A small contrastive audio-text model, trained from scratch.
Model: 10.7M parameters, log mel input, encoder arch conformer, encoder norm rmsnorm, encoder activation gelu, encoder moe top_k, encoder layers 8, encoder width 192, text encoder width 192, text encoder layers 8, text encoder norm layernorm, text encoder activation swiglu.
Data: trained on short read English sentences (LibriTTS-R), 26041 training examples, 31.5 epochs.
Rows from block 5 of the audio encoder, named by matrix and row number. Each number is 128 + 24 x the weight over its row's rms, rounded and kept within 0 to 255. All counts start at 0. After the name is the row's rms in percent of the matrix's.
# pw1: conv module expand (GLU, value and gate stacked) (encoder.blocks.5.conv.pw1.weight, 384x192), inputs 0-63
pw1.260 109 [143 130 102  86 133 144 100  94 131  94  86  81  74 124  58 103  99 125 148  92  92  79  88 135  76 123 111 100 109 130 122  95 112 124 129 137 101 160 118 131 126 102 104 157 151 125 143 125 119 123 120 130 133 143  92 128  93 109  86  89 149 116 120 122]
pw1.261 094 [142 148 149 122 135 109 125 172 143 108 108  88  93 149 112 136 130 115 108 135 119 102 182 138 106 149  74  98  99 140 111 155 102 136  89 143 111 136 141 133 119 121 142 140 146 106 124  90 103 107 169 109 135 160 170 122 127 125 104  88 123 117  93 150]
pw1.262 101 [129 143  80 139 176 126  98 123  99 116  93 102 136 134  99 133 124 149 114  98 117 138 140 113  89 135 136 119  92 124 131  87 108  80 132 112 129 117 117 131 128 120  96 147 137  93 127 115 129 115  85 115  99 110 121 126 111 100 111  95 131 118  89 124]
pw1.263 093 [ 94 120  86 159 150 104 111 124 121 170 176 163 115 115 154  71 121 132 125 140 126  92 140 122 123  81 165 152 111 133 122 121 153 150 155 175  90 194 106 147 124 146 117 165 177 155 114 152 133 156 102 150 137 125 139 163 119 148 120 137 131 119 129 135]
pw1.264 089 [120 156 142 122 134 124 148 110 161 129 152 133  92 172 116 124 129 140 135 165 142 121 131 131 133 163  81 108 156 157 137 108  82 157 142  93 173 184 126 134 138 105 133 131 130 132 117 124 122 108 192 148 101 148 149  97 102 148 121 135 160 192 154 127]
pw1.265 075 [113 153 164 118 142 120 116 146 119 144 119 148 107 164 113  90 152 171 129 121 167 132 135 130 106 149  73 136 159 100 163 135  98 150 148 114 122 139 146 164 159 133 100 155 144 109 126 163 146 143 156 119 149 146 112 128 132 141 150 104 166 177 136 136]
pw1.266 135 [128 100  91 122 160  91  77  71 131 163 150 129  99 129 124 124 118  80 105  94 126 130 124 135  90 130 163 130  82 113 101 100 117 134 146 139 145 117 109 111 163 107 140 100 141 140 149 106 133 132 106 125 114  95 126 162 123  88  91 129 105 141 113 134]
pw1.267 083 [107  93 132 151 167  86  83  97 184 142 123  95 133 127 152 158 142 166 144 146 145 113 133 116 136 105  96 143 160 134 138 124 106 155  96 166 126 163 119 130 149 160 134 116 118 124 147 144 151 105 144 134 131  81 131 137  97 155  88 139 114 157 120 147]
pw1.268 118 [107 103 137  72 158 112 109  77 178 115 148 106 138 142 145  98 111 114 122 114 128 163 109 168 112  95 138 127 136 123 116 112 145  95 159 105 132 113 121 103  95 122 157 139 141 106 148 134 145 173 124 146 107  99 128 141 113 106 144 135 128 118  91 120]
pw1.269 104 [125 121 160 104 170 144 100  98 106 137 122  91 189 164 126  86 120 105 135  82 126 127 137 144 135 108 128 105 136 147 102  80  80 116 130 131 136  90 124 134 128 136 109 129 132 126  89 102  88 124 149 105 140 122 140  99 131 152 118 147 125 139 130 145]
pw1.270 098 [ 86 148 152  93 124 106 111  79 119 160 103  71 109 113 101  87 129  86  95 180  99 126 129 138 138 107 144 104 127 130 164 110 155 137 155  98 166 122 104 131 136 121 118 132 156 110 130 113 148 135 127 133 150 142 124  88 122 141  65 131 121 122 171 156]
pw1.271 105 [164 138 105 105 141 124 104 124 147 142 145 154 121 134 113 113 109 134 151 101 102 107  58 111 131 140 152 135 154 114 111 168 117 110 136 166 109 155 181 114 121 136 186 130  97 105 145 159 133 152 130 134 117  88 106 123 156 100 134 115 143 151 155  62]
pw1.272 097 [116 159  77 161 144 127 174 198 169 111 141 113 136 108 132 120 161 159 135 143 168 121 159 107 145 160 112 139 122 148 146 163 174 135  91 114 155 144 116 128 157 129  74 105 146 116 111 102 142 143  91 142 111 143 174 124 133 131 101 109 109 123 167 158]
pw1.273 108 [117 116 117 102 131 117 100 118 114 201 147 123 125 143 156 157  71 111 150 120 136 152 100 177 147 118 136 149 105 123 147 149 118  88 136 130  94 126 129 135 139 122  75 143  63 121 121 156 170  88 130 136 147 144 102 117 132 128  94 147 169 152  96 133]
pw1.274 099 [ 76 111 142 144 140 109 109  69 155 178 132  94  86 109 131 141 124  94 118 155 112 111 143 112  89  96 132 102 106 119 132 145 110 146 105 123 117 146 114 102 118 157  88 111 130  98 107 127 121 147 115 131 101 129 102 115  90 129 104 145 122 120 129 167]
pw1.275 095 [121 132  98 118 115 149 162  99 132 142 171 148 102 136 116 179 108  99 119 143 144 132  81 153 138 131 124 144  47  97 124 146 151 143 145 113 141 115 159  61 120 121 137 137 146 128 122 186 120 121 151 118 146  97 124 158 104  97 108 116 163 112 130 103]
pw1.276 087 [101 130 115 112 151 119 108 120 160 118 133 122 140 115 147 150 162  82  65 133 105 139 120 116 136 121 138  83 136 119 149 103 141  83 148 105 112 142 121 155 139 122 148 154 140  92 147 129 163 131  71 156 146 161 120 153 146  76 146 153 103 133 144 129]
pw1.277 092 [ 69 113 107 119 139 115 119 107 157 170 149 119 105 100 146 101 142  85  80 156 115 113 124 147 112  85 147 106 112 106 162 116 128 132 121 106 157 125 110 124 147 155 136 104 156 111 135 118 126 135 128 112 106 136 107  97 102 140  68 139 119 158 114 141]
pw1.278 099 [114 138 120 161 142 133 104 135 103 134  87  88 123 101 101 121 143 129 111 104 153 107 189 139 124 130  94 131 106 116 138 160 122 127 109  99 117 121 105 110 146 130 106 105 140  93 139 119 129  95 144 129 110 141 141 103 100 138 112 101 122 124 106 123]
pw1.279 113 [132  77 110 152 107 110 113 137 147  63 123 166  99  89 127 119 146 154 124 152 132 173 148 112 154 135 122 162 154 122 100 146 160 113  98 119 113  86  99 162 138 102 132 155 115 132 152 129 144 108 100  91 122 127 102 139 164 153 117 158 122  61 124 136]
pw1.280 119 [130 145 133 160 149  88 142 133 153 125 138 136 122  95 156 117 148 104 116 161 158 105 143 118 125  94 128 118 140 112 130 105 129 131 109 125 144 136 100 113 152 151  97 138 176 105  97 137  74 120 146 134 106 112 122 111 145 107 148 141 132 113 101 116]
pw1.281 099 [165 105 126 165 118 135 102 125 102 110 166 126 130 123 148 119 141 181 147 113 155 133 144  88 125 137 143 141  92 147  73 160 138 120 112 151 125 156 166 108 116  82 163 140 168 116 173  87 140 148 127  74  87 101 105 156 119 138 179 166 125 100  77 127]
pw1.282 077 [167 127 140 149 166 123 117 112 190 175 132 115 127 161 149 106 152 146 117 154 123 157 104 142 159 190 124 104 151 118 140  96 110 110  95 116 109 121 113 149 117 125  96 126 137 136 117 134 134 120 119 104 139 114 124 138 152 139 118 150 128 154 153 107]
pw1.283 113 [ 68 156 129 120 169 177 102 139 119 156 162  98 136 142 139 130 147 123 105 164 141 118 164 146 131 116 122 110  80 119 165 145 162 116 136  92 168 139 110 105  87 143 115 113 110  80 115 114 120 122 145 137 110 112 167  87 124 125 163 139 123 147 129 111]
pw1.284 080 [143 122 136 145 120 116 131 116 151 140 155 166 120 122 122  78 163  96 118 166 131 145 116 139 132 143 113  87 104 153 112 100 167 106  91 128 109 155 130 155 137 155 127 141 158 139 152 157 137 174 109 164 149 112 130 140 138 147 121 143 136 117 128 123]
pw1.285 097 [116 149 150 122 177 150 103 114 116 137 120  89 139 139  96 136 112 109 115 119 147  82 152 165 102 117 110 108  88 150 147  94 142 147 119  79 130 111 142 108 135 160 112 113 126 123 107 136 143 126 129 161 143 130 132 112 134 138  87  92 135 132 143 131]
pw1.286 082 [152 113 144 137 144 131 139 131 140 150 104 113 113 132 130 122 117 157 106 103 172 115 146 106 114 147  68 139 175 105 122 141  99 134 110 128 105 145  81 121 105  94 113 154 110  88  92 145  96 127 135 115  94 134 122  80 122 154 118 109 109 149 137 185]
pw1.287 112 [113 123 119 137 160 163 100  98 114 135 129 109  88  90 104 123 102 127 124 141 132 115 144 181 139 145 127 100 106 136 184 120 129 132 158 113 129 126 135 138 168 138 127 111 137 129 125 150  92 126 161 141 106 136 163  90 100  91 112 102 109 146 132 118]
pw1.288 139 [104 101  86 100 132 123 100  72 117  56  95  82  98 100 103  77 108 110 138 131 131 127 121 137  99 148 136 144 119 155 130 111 119  94 135 144 110 132 104 150 135 162  70 134 137 111 139 121 141 138 140 120 137 149  88 101  97 114 102 109 104  84 100 107]
pw1.289 082 [135 123 109 101 128  93  84 111 180 171  91 123 169 205 165 110 125 101 120 114 118 111  88 143 132 147  64 143 111 140 130 106  76 101 109 109 141 130 140 138 115 104 126 129 123 109  94  94  94 162 126 115 132 117 159 138  92 144  89 120 111 183 132 117]
pw1.290 090 [ 94 158  96 112 129 123 137 156  99 137 105  86 159  88 128 118 120 146  71 154 153  91 159 151 100 104 127 121 104 142 131 131 174 125 103 135 163 124  96 123 166 154 110 117 127 105 123  62 144 138 114 164 125 153 139 137 138 110 121 108 113 126 147 150]
pw1.291 101 [164 154 116 106 159 165 103 110 137 137  96  91 157 119  84 134  74 137 133 106 156 118 113  86 147  89  94  88 100 145 127  97 139 100 125 140  79 138 163 104 113  81 131 159 103 101 147 128 142 135  98 125 122 122  99 121 101 138 143 148 117 103 105  86]
pw1.292 101 [131 128 119 139 117 123 153 122 140 124 157 133 129 116 121 141 130 147 162 136 146 125 140 133 113 100 152 128 137  87  89 129 134 142 110 145  86 134 132 134 147 151 106 182 132 142 165 123 135 113  82 121 165 142 111 153 157 124 164 149 122 111  87 126]
pw1.293 125 [104 160 189 132 139 141 140 107 139 111 105 108 111  97 134 134 115 101  99 127 158 114 149 183 130 145  98 132 126 105 179 100 110 144 129 100 135 114 131 128 135 153  86  88 125 117 102 122 132 112 175 153 110 156 135 100  88 111 127 104 125 125 141 161]
pw1.294 083 [179 108 141 155 153  87 103 129 143 160 150  86 175 162 158 125 119 140 137 105 117 132 158 109 111 154 126 109 142 123 130 117  97 115 115 153 145 130 129 129 166 117 117 146  76 103 119 146 156 107 174 131 105 130 162 143  89 143 125 129 112 169 139 144]
pw1.295 108 [128 100 125 142 147 105 106  99 121 130 128 122 135 131 135 153 140 135 140 169 126 149 129 122  96  59 149 160  88  85 100 159 141 131 116 145  76 174 132 134 130 127 117 147 185 152 149 123 134  85  80  91 113 102  67 110 138 139 138 132 106 107  98 142]
pw1.296 107 [ 81 165 129 113 143 147  97 114 121 137 153 146 133 146 155 128 139 111 112 136 123 125 157 189 132 109 121 152  89 117  97 138 147 117 172  82 124 172 113 129 130 124 114 179 132 149 111 196  61 117 112  71 161 159 125 138 146 128  99 151 148 155  85 139]
pw1.297 075 [109 112 125 110 128 132 166 161 129 130 169 125 179 145 184 119 114 106  99 156 143 144 164 150 115 142 123 123 115  92 107 109 160 117  80 127 166 129 138 117 123 110 101 126 131 115 105 154 139 148 105 160 163 161 175 146 138 127 134 124 145 153 127 175]
pw1.298 081 [149 118 106 132 122 129 110 116 147 125 148 153  93 164 161 174 139 146 126  98 143 162 158 116 164 165 150 118 141 135 116 159 126  97 152 145 119 167 133 126 120 116 136 163 128 109 152 162 107 115 144 106 127  89 135 111 153 169 119 106 142 175 141 111]
pw1.299 098 [124 123 152 127  98  81 149 170 151 147 144 165 164 112 122 131 119 150 137 115 161  91 160 104 134  81 125 142 162 173  94 189 129 143 111 130 136 108 183 132 156 121 130 106 131  96 100 117 116 106 124 142 141 144 148  78 139 116  88 120 162 131 108 116]
pw1.300 098 [107 122  99 133 133 115  93 106 140 171 152 101 131 104 150 133 146 146 137 134 152 103 136 100 123 111 157 135  97 106 126 147 141 132  80 136  83 151 125 152 153 116 105 130 145 152 152 100 145  83 103 119 102 115 150 131  99 105 115 123 109 113 104 149]
pw1.301 149 [125 119  90 122 150  95  94 105 142 122 129  92  97 120  90 130 101 119 108 129 127 112 107 145 110 110 122 137  68  99 129 126 108  87  95 132 136 138 131 111 146 130 134 128 109 134 135  92 126  89 117 124 112  89 128 119 135  69  96 107 103 137 128  98]
pw1.302 097 [165  89 143 133 142 143 132 145 144 130 161 127 122 160 157 135  84 149 154 118 127 138 100 104 149 130 130 149 163 122 124 129  97  64 137 158 136 136 174 151 144 137 129 138 102  97 140 144 161 174 164 150 161  97  90 121 106 140 150 140 129  96 142 106]
pw1.303 101 [147 152 117 118 152 136 114 142 145 118  95 124 141 155 100 176 108 117 144  91  80 145 110 137 111 203 153 101  83 144 129  84 105 111 161 134 129 130 125 102 122 150 135 117 109 118 110 165 130 158 120 147 103 121 114 148 112 107 131 129 127 166 164 129]
pw1.304 073 [106 175 120 115 133 103 141 137 164 106 157 130 146 136 118  87 149 109 143 138 159 103 104 133 134 133 113 137 153 154 129 106 180 114 161 143 140 178 119 181 120 100 117 141 131  90 141 102 158 118 109 167 130 149 111 146 117 104  97 117 120 122 147 145]
pw1.305 088 [129 102 170 146 127 124 171  96 105  97 129 143 147 153  96 154  89 162 163 100 131 127 133 159  96 126 115 107 118  82  87 128 115 163 167 122 143  95 114 109  95 108  99 158 139 157 123 108 139 168 129 126 115 117 107 131 119 176 148 109 153 118 123 149]
pw1.306 091 [149 112 144 127 138 146 121 105 123 148 130 106 122 138 107 155 112 120 101 133 154 103 133 157 143 181  96 103 148 110 165 124  85 151 132 101 121 162  83 122 119  99  81 126 109 100 125  92 130 121 153 143 115 125 129  75 122 114 124 123 128 164 108 162]
pw1.307 129 [118 149 113 152 146 188 114 170 100 137 144 100 184 139 133 130 122 179 139 127 132  90 165 109 127 129 145 146  78 166 122 151 133 104 121  99 161 130 116 105  98 101 154 117 130 121 134 101  79 111 116 123 131 128 146 138 148 142 148 119 112 130 137 131]
pw1.308 081 [136  99 109 129 157 100  97 163 100  98 164 129 118 135 140 112 101 114 146 115 166 134 148  86 141 149  94 160 152 114 125 127 155 113 129 167  97 155 121 156 114 112 145 111 103 146 164 149 115 142  99 143 132  98 123 135 151 166 109 170 125 107 139 151]