{
  "encoder_arch": "conformer",
  "model": "contrastive audio-text model",
  "dataset": "short read English sentences (LibriTTS-R)",
  "train_examples": 26041,
  "noise_aug": 0.01,
  "n_mels": 40,
  "hop_length": 160,
  "input": "log_mel",
  "spec_augment": true,
  "win_length": 400,
  "tokenizer": "word",
  "vocab_size": 5132,
  "loss": "sigmoid",
  "embed_dim": 256,
  "encoder_norm": "rmsnorm",
  "encoder_activation": "gelu",
  "encoder_mlp_ratio": 3,
  "encoder_head_dim": 48,
  "encoder_fused_qkv": false,
  "encoder_qk_norm": false,
  "encoder_inner_norm": false,
  "encoder_moe": "top_k",
  "encoder_num_experts": 8,
  "encoder_moe_every": 2,
  "encoder_expert_mlp_ratio": 0.5,
  "encoder_experts_per_token": 2,
  "encoder_shared_expert": false,
  "encoder_subsampling": 4,
  "encoder_layers": 8,
  "encoder_width": 192,
  "encoder_positions": "rope",
  "encoder_kernel_size": 15,
  "text_encoder_causal": true,
  "text_encoder_width": 192,
  "text_encoder_layers": 8,
  "text_encoder_norm": "layernorm",
  "text_encoder_norm_position": "res_post",
  "text_encoder_activation": "swiglu",
  "text_encoder_mlp_ratio": 2.67,
  "text_encoder_head_dim": 32,
  "text_encoder_fused_qkv": false,
  "text_encoder_bias": "all",
  "text_encoder_qk_norm": false,
  "text_encoder_layer_scale_init": 0.1,
  "text_encoder_parallel_block": false,
  "text_encoder_inner_norm": false,
  "text_encoder_positions": "sincos",
  "residual_init": "scaled_by_depth",
  "optimizer": "adamw",
  "lr": 0.0012,
  "beta1": 0.85,
  "beta2": 0.99,
  "eps": 1e-08,
  "ema_decay": 0.999,
  "steps": 3200,
  "batch_size": 256,
  "epochs": 31.5,
  "lr_schedule": "cosine",
  "final_lr_fraction": 0.05,
  "warmup_steps": 160,
  "weight_decay": 0.4
}
Rows from block 3 of the audio encoder of a small contrastive audio-text model, named by matrix and row number. Rows with one number belong to one neuron. Each number is 500 + 40 x the weight over its row's rms, rounded and kept within 0 to 999. All counts start at 0. Numbers have three digits each.
After each neuron's rows are labels from the 100 clips, of 14848, where the neuron reaches its highest value: "strongest on" is what is common among them. Only what is clearly more common there than usual is listed. The data: short read English sentences (LibriTTS-R).
# fc1: first MLP up (encoder.blocks.3.ff1.fc1.weight, 576x192), inputs 39-77
# fc2: first MLP down (encoder.blocks.3.ff1.fc2.weight, 192x576, transposed), outputs 39-77

fc1.118:590520552418546417487475527579532534490548504541459503486508447481522479523489543532447522452503469465549507510510522
fc2.118:487454520531436558520564467525475463475470444472513514523536572528449512510477494447533538541528514460494529515501524
strongest on: the word "is"

fc1.477:476519478440426483484464446417470474468419487508534416519552510361457480492516466528457524488504423502488498525488458
fc2.477:512463553543517561497505502421531488536492508498470489514597485505463484478574476464450565540567518526403578502572503
strongest on: the word "is"

fc1.332:479568453443477516512534513562502418504553532505511462504464525487488463474506516527407429531502441424543453517511503
fc2.332:560392486540471561492497459472477496431468480492457549596531487501423500513486466470531514547507505521529538464488488
strongest on: the word "what"

fc1.420:495511485500586469433465476494497496417464502450535512466539560511542477461464563537490449530495478445584538463504433
fc2.420:478582498488518472414515521463549492508477478435437456475537512466531457523462504484491499443530534516558549551488449
strongest on: the word "the"

fc1.284:438514541491476530482472472499454504436496548460481438464461478371441474462494434493436515468493420537451478541494477
fc2.284:516474572549563537488495505445497545513500511515489480458540499503451433497586501473450509537514521488368546514578502
strongest on: the word "yes"

fc1.374:560473569388455482490498552531504537495526546499494507461510462456443530533456491527462433417525467520483472473499554
fc2.374:462432523521501487445504492481548450517421476461432548587604494495559552499498569517560580554523499537406573508588553
strongest on: the word "i"

fc1.285:480557566495485516486550514521424524536505477533466480484482515459479410493391532516498503479511496502489452478446559
fc2.285:553449537609483521478462507460526490490507464492508541483498537500451562431540531468490529568464505520454451489541524
strongest on: the word "what"

fc1.387:472474529536429482496495483448512446428476497455477497461472422428421511474491424508445481443462457492462525478482513
fc2.387:508529548560558474475433479442469521522476479539447390440508513474484465477507497465497489512468534526448545560522505
strongest on: the word "yes"

fc1.89:572501611509456504486503538462493483477466455419451516497522402425416454493503423516528480434502444555499499486551454
fc2.89:447443474491532466511510492562553465541493487486513444509531548511540523468472585495551511569529513506443531515517582
strongest on: voice: female; the word "i"

fc1.561:503563544527439463470459552491502516488474447504507479446483437464492421498463532514528427522505497492579463484422507
fc2.561:469509537452519543498544492506532473464556536515518576455484498483475503478518527436471553527469521530456469399523506
strongest on: the word "the"

fc1.504:557558509432416511485527474505538497547535529525448437492419455469531512505476487485452469483523474502506489502487490
fc2.504:534466507541522525515522506484493508524468519420493530594515510512487478560493514507573511533536527522501518470479551
strongest on: the word "what"

fc1.186:501587578448487464529627419545420448457569523533495515474501504483492532514512513564464535492482473530487453512536512
fc2.186:455506424568512519516465485481532532498465474465546488506524546538492548453518496526558517482538529520476546488532518
strongest on: the word "you"

fc1.296:439474503530504503506490457504517544494490506540498501521551515490471516556464512567514436533478434447519424526407522
fc2.296:528479510554520552482486478441506519500538471472454527448457474466502543468576516442444595501447498536452497413578509
strongest on: voice: female

fc1.543:514564458378477475490484523521468484468468533555441511455540519525474470555427564515504540517522440459448554546545583
fc2.543:475499399577504462535413507531520468542534489518520498556416565529540487449504480432549435538438528444526580538541471
strongest on: voice: male

fc1.229:520555520551448520424526498456462452513507459444530484490565541534484495519517472495492510441485573473545489482537450
fc2.229:449534513431448513480512531463510550485501465512491469565475522495550498482565425511447501476514477512459487478549532
strongest on: voice: male

fc1.227:456515491528478432566526536481531470438464439540460566494481550564465470549478461554565500482479484514520445506499580
fc2.227:470491533490500541481506491460455558464525457487499534477526529483447501460524463423455529501506462561475493429472380
strongest on: voice: male

fc1.183:543472560529481542556515483477511488498449557444503503478532413514475506519491526546527577550532512445447513477497478
fc2.183:542550533553534509451504513513490441370533539538463411499511470466546515476511480609474527532555549540439502427543496
strongest on: voice: female

fc1.505:487558513445484541477471483452501517519488523525485483497478499518531463550460498524398510434515457531489439522500495
fc2.505:511473508553480510514553508523498452504517523485491560680524485493471534561518508516540515541504481505499516491521517
strongest on: the word "but"

fc1.369:533531469445558474525532494469541467465480481539438498457497514479553523456544507571541459540460450498460555499543565
fc2.369:494477497581534516494474494484471562451529427464480461519508459502560512549509419558463508561546542510445471374439545
strongest on: the word "you"

fc1.338:547484575428399511535544503501422453490542511455490467488518492458543544476443461465443455456483471499503476480453447
fc2.338:548515544598503520493540516547445482533541502541499575572460526536485544445507534465573505545549508500546478494576481
strongest on: the word "what"

fc1.366:525504481456521437446455432494497490484526550473424420460483488450465489575485458506430472474435490540493493523445458
fc2.366:488537473446510450469456496534488461509507517471498493446501459471484460492509518492484507405427471526522432484502515
strongest on: the word "said"; the word "he"

fc1.465:520481476474492471470452473507523556532465482515450526446517478484509512514488508483474471544510481450580488521453462
fc2.465:498494571454474490480535524513525513488518497554481500453495451496494507579518503480462527524472518572515526452530459
strongest on: the word "the"; the word "said"

fc1.9:495591447490501507521525446507442483471560540556530444499455542457486496519521497469443461540471439515488441489529484
fc2.9:530406453487503511490484473478470464435480482491475534617519516505483465469503506459488479549480503516535546521489469
strongest on: text has "what"

fc1.96:525595508514523443476520466466514536486537503539481494507460444425520471558486476512490488407493476481491468514441520
fc2.96:505487520527539581481512407513522497455471483483487557432493508456475503466504427545488564473461504517467501428455517
strongest on: text has "what"

fc1.159:449514508550518474515454480505465537475540453495491546469455498531545498438516452504509515452502479490475514526536474
fc2.159:441501502501499498479495432527550420480432487475548497449535549474455491534530490446482535546531540493524503443533433
strongest on: voice: male

fc1.529:485512466469482484491504463465543481482406494430500430520579475412517494479458438527525576504454449497482509456425415
fc2.529:463520489453540449499489574489489473505505534514522382493444481506478500497508516441454476504516538521475549496528446
strongest on: the word "it"

fc1.133:518505500487520417474434439517476493531491553488448420442445439460502499532509467477406489489439486541505470480442503
fc2.133:506548499467497453475481494538476466506502507449498509455512461464475474484495510521493508405401462536540444519512520
strongest on: the word "said"

fc1.434:544594549519445510525498489521539496524529534500507462494486482476521564555470521477509518488469480502481502511454539
fc2.434:510522454564532411492493517534503506529491508475499530536495505533503402492457583440537453610453509448491455547436489
strongest on: the word "of"

fc1.56:485578495531578497459589453529540464500528530482484467490470551479564499524487567489469544445499494524508457496535545
fc2.56:472561478561545491458458458502508436494466460476471525470548477529532478463506557493506502493525534513499551511524518
strongest on: text has "she"

fc1.88:517512532480455486464494542586497535522499485505467463460451428439535446526477582532527412422503483448570472523533563
fc2.88:465453504483461532524489492514531472515488503505478527560529524530477525509448508465535561585550515503454530475491539
strongest on: voice: male

fc1.572:446496498487438450493500468570431523528583442487461535484466511563491445507475508466448508499570450468460441546558548
fc2.572:501508561440552522499474506448548511496502452496495541569419497582469528426503494388471468518534493566532425413419410
strongest on: voice: male

fc1.83:443516523487441542536496467482452501420453539476499458466488533442415518511470409471413481481497429515505499494458514
fc2.83:558504514523518483436437478453495502511463453509466407453484488473484467454503486512507489536473568539481546559510461
strongest on: the word "yes"

fc1.163:500517503485478443481484528463488553443468457556459438468459406458545437516461559495470444494515455442553489540498490
fc2.163:456444562467452602535551482528495495488446530467484546531545515527450490527500473468512554530555526478430532361519506
strongest on: voice: female

fc1.390:611497507431445439515451474452504473419506528529459426482454519465458514509522445485457444429449534482485528530434449
fc2.390:464467506510554484506460495462509491512517513468501517461510468527496466501571503440480516485481485509459457477584572
strongest on: the word "said"; the word "he"

fc1.492:522523527477567458559508553567462477542543493489541541490479492507535473489500490501397493464513419449535440537477522
fc2.492:571431575522441568537509468474462522509504494549493518573525463503477525544508450493522525551486468515502563455500477
strongest on: the word "she"

fc1.93:521495552460516447518520513492469501521471545492514521452502488510533479475489557475408494482531429491518507542482533
fc2.93:534455549533463583520522473468493554486473500490473542626526468500473525568534441541507545543515498514486551438501520
strongest on: the word "said"

fc1.461:538555550489546468538491533508550542506467493530494457523484476475537443532512553564408455491535447440469455519521499
fc2.461:495433547501478562530491463510476545490488505492481534623494493492488502561541438524491550552496499521477564411511521
strongest on: the word "she"; the word "said"

fc1.275:518568493489511507507463453526469505484491504513518567537586548467467557466589493527426541474449542452490479453460509
fc2.275:497486470408506559503488524447520512498496441483475538567450416510519498497480487415459509562491531523522542596490496
strongest on: voice: female

fc1.151:401573520534513538528454460516536523495511482516518457467436484517513523500488525500405464509534428473521530512526492
fc2.151:638474540510462521477532459522515498542490479482468498559547471452483499528501471547522515519538519513564553466501485
strongest on: the word "what"

fc1.176:481503480535438491474530507418493532466477522548472492517444443466524456479478469465510510461513473462503450526440474
fc2.176:463486524534518552474466505461545469462492485494517542450494502490499498430484467505505543523503527535452471407452485
strongest on: the word "what"

fc1.410:496604527514520539500503530541482498504521529522488469478461492466511514476441472496393498516468464465529465529441492
fc2.410:543478498510497498508546499463471471482523536520459574644523468477466493589519495484535500468507472525530545469498508
strongest on: the word "the"

fc1.79:492565494496444471557505524510502537479538511527453456468470470501533582527458491434467498470415472450510495543498507
fc2.79:428424505540517482471495528523537524520456464443508482523542583595474500458500509445550451545522536520485497433533456
strongest on: voice: female

fc1.50:469552558415436493548571518506392539500509474534488499448520517420400588520541524498493502486463449472494527500550530
fc2.50:481484480514596519522454497526491519485540523544539455443507592466513517470515515447500494529525544537536529507486488
strongest on: the word "he"; the word "you"

fc1.97:526513551453444491464491553510500526483515502441499510481538434503521539550505467562475496452497482462521454494480527
fc2.97:490467486581501466498543491542507410504451473494493585545540555491540561489467570459546542512525494509491534479553523
strongest on: the word "i"

fc1.84:550527457440475460554536516493447463548524542492471504472510421481521562469484488553413456452547466480509463499453480
fc2.84:533429488576496543502495523493518484479486485442477497613528492513453508521485499488586510530511538497515545464510520
strongest on: the word "what"

fc1.75:454482537503454538483565498483422495418475502451493476493527454446405535557510419509447496505504376510465518488473476
fc2.75:542520495519535456463467500478471516479465463509475395440506541469474498448487528526516446507452555520522527546520498
strongest on: the word "yes"

fc1.291:495572528525585472450453497459529510468524526478512473448544484504532512478498552563474504473478512479523464492479507
fc2.291:462531553504493510428494492473584482476440474389508445461561532491516448507484463472501544496531540509537607517508453
strongest on: the word "a"

fc1.123:523526565490438448501513525464450484503473516558504476469553448524539452510530491462527497484531459574459471455525470
fc2.123:478477545483475537479477520542553426458449514471527526501439565489544485528505564441468460463503532493466510489548485
strongest on: the word "all"

fc1.226:548498473496531435550541521481457444524490492535522495518501515510556539481436529572466504453543417487544507448466498
fc2.226:576435540558498533484511472512491503496506497498474518600546476486470499465488466510544531601498522526513532492523461
strongest on: the word "what"

fc1.137:470524548512492430461496507513502534524493483502465470434549466448495454486461554538510522490519453472536451502501559
fc2.137:472512538479462489433460460460556499526466486443480494467514496487490503506506473470438544475469523562553540461523452
strongest on: the word "to"

fc1.185:445556520513450481491530516485485547482470489528528540522502540456467524447483447468470436470461463428491444577483468
fc2.185:474463490448480461480456477574503500508488477472547386514491550531477467515503486520510553468443538561538497462480490
strongest on: the word "you"

fc1.117:504548585386469530534523493538541505522488526494447488520530463460472487520499506496463446412473460517528469529543584
fc2.117:560421492516506556525480460501475450551494524504471531590517535520482555529496470457497512577566477508439543465499509
strongest on: the word "i"

fc1.24:537569505442431545484522495538534547545527493500443470450526479422531494504483445522414509486440473482524559482453535
fc2.24:459457500437574465504523525583511423489437483437535575541534523510525513497444535412585502569472508479428470470560468
strongest on: the word "and"

fc1.212:483495584439517511555481525508523547485527521501506496494467483436519500524468531466529486513505465476527391509430544
fc2.212:482400475527458481444471459491550417553435447470459542500559523502511569460535497503489564508531528531456533444593501
strongest on: the word "i"

fc1.130:478546543511568417457501445522506484516487506506459476420517456491505465471464546544460493500538518482557490488479540
fc2.130:474480562514471505478508470457524528502532505458505583456519523514485551519538506406478520503470527512560470451514492
strongest on: the word "and"

fc1.201:492481518524545535438443517435427554521452505432392434501508422511514444540511422473509561497499484582478518484505485
fc2.201:534531550517452466508540513605481478556526483505567512495485549485457488503475477452547505454475486463513417519470501
strongest on: the word "said"

fc1.3:430506560420414523489580532549533565464456525563509486498445492510539525449477517590473443517508504476446513522462535
fc2.3:453419433468478477525392477460466509450515506451556528465507558488433495478497535523571509492491505504504531518482460
strongest on: voice: male

fc1.222:519561532492536477498490493505517515484448468551508508516523478503540452491484541475393456513479420465452479500521493
fc2.222:503426520485472600503516476466516521506497518512459564658551488478468530584545437524488570541501482533458594460540522
strongest on: the word "she"

fc1.554:507490486448564489516527448510419452476569543536474540505483504485559503510501530432468448520548432451537421500514527
fc2.554:487464461558520522479465536489538472460482456473540492566505471518474513460456504515594502533513546493510579508481445
strongest on: text has "what"

fc1.515:511507500543473426547473506465518460482504501547547534460520485499506480472444530406475532533492535489548604521447508
fc2.515:476480470511472563458513519601444440531524521498544479547486470513552478569555513518531483425509499476527465555537518
strongest on: the word "a"

fc1.272:518492528469517452469486529520537488447568530523492426464527480476475506561483521532532550473491481455490442546482521
fc2.272:492463560558546551513463468512448488467498501499506470435441489476513429507472544435445521560425528484450497417479457
strongest on: voice: female

fc1.273:531566490442504470481500499542403516474564534517492523497428551513520513491510501526487467491489460487486468485488562
fc2.273:457445481474522483486457525483496534465498443521527464525487524498432468479459484470539430515458533492506516510486478
strongest on: the word "not"

fc1.19:486517465490570445463504535443538487486467518491476516496505436473547449460528512536529477448518507470483517499502538
fc2.19:521493529470497499468552453529535432456501517463510523481520565484477459532501521476457564498484497571523539482523465
strongest on: the word "is"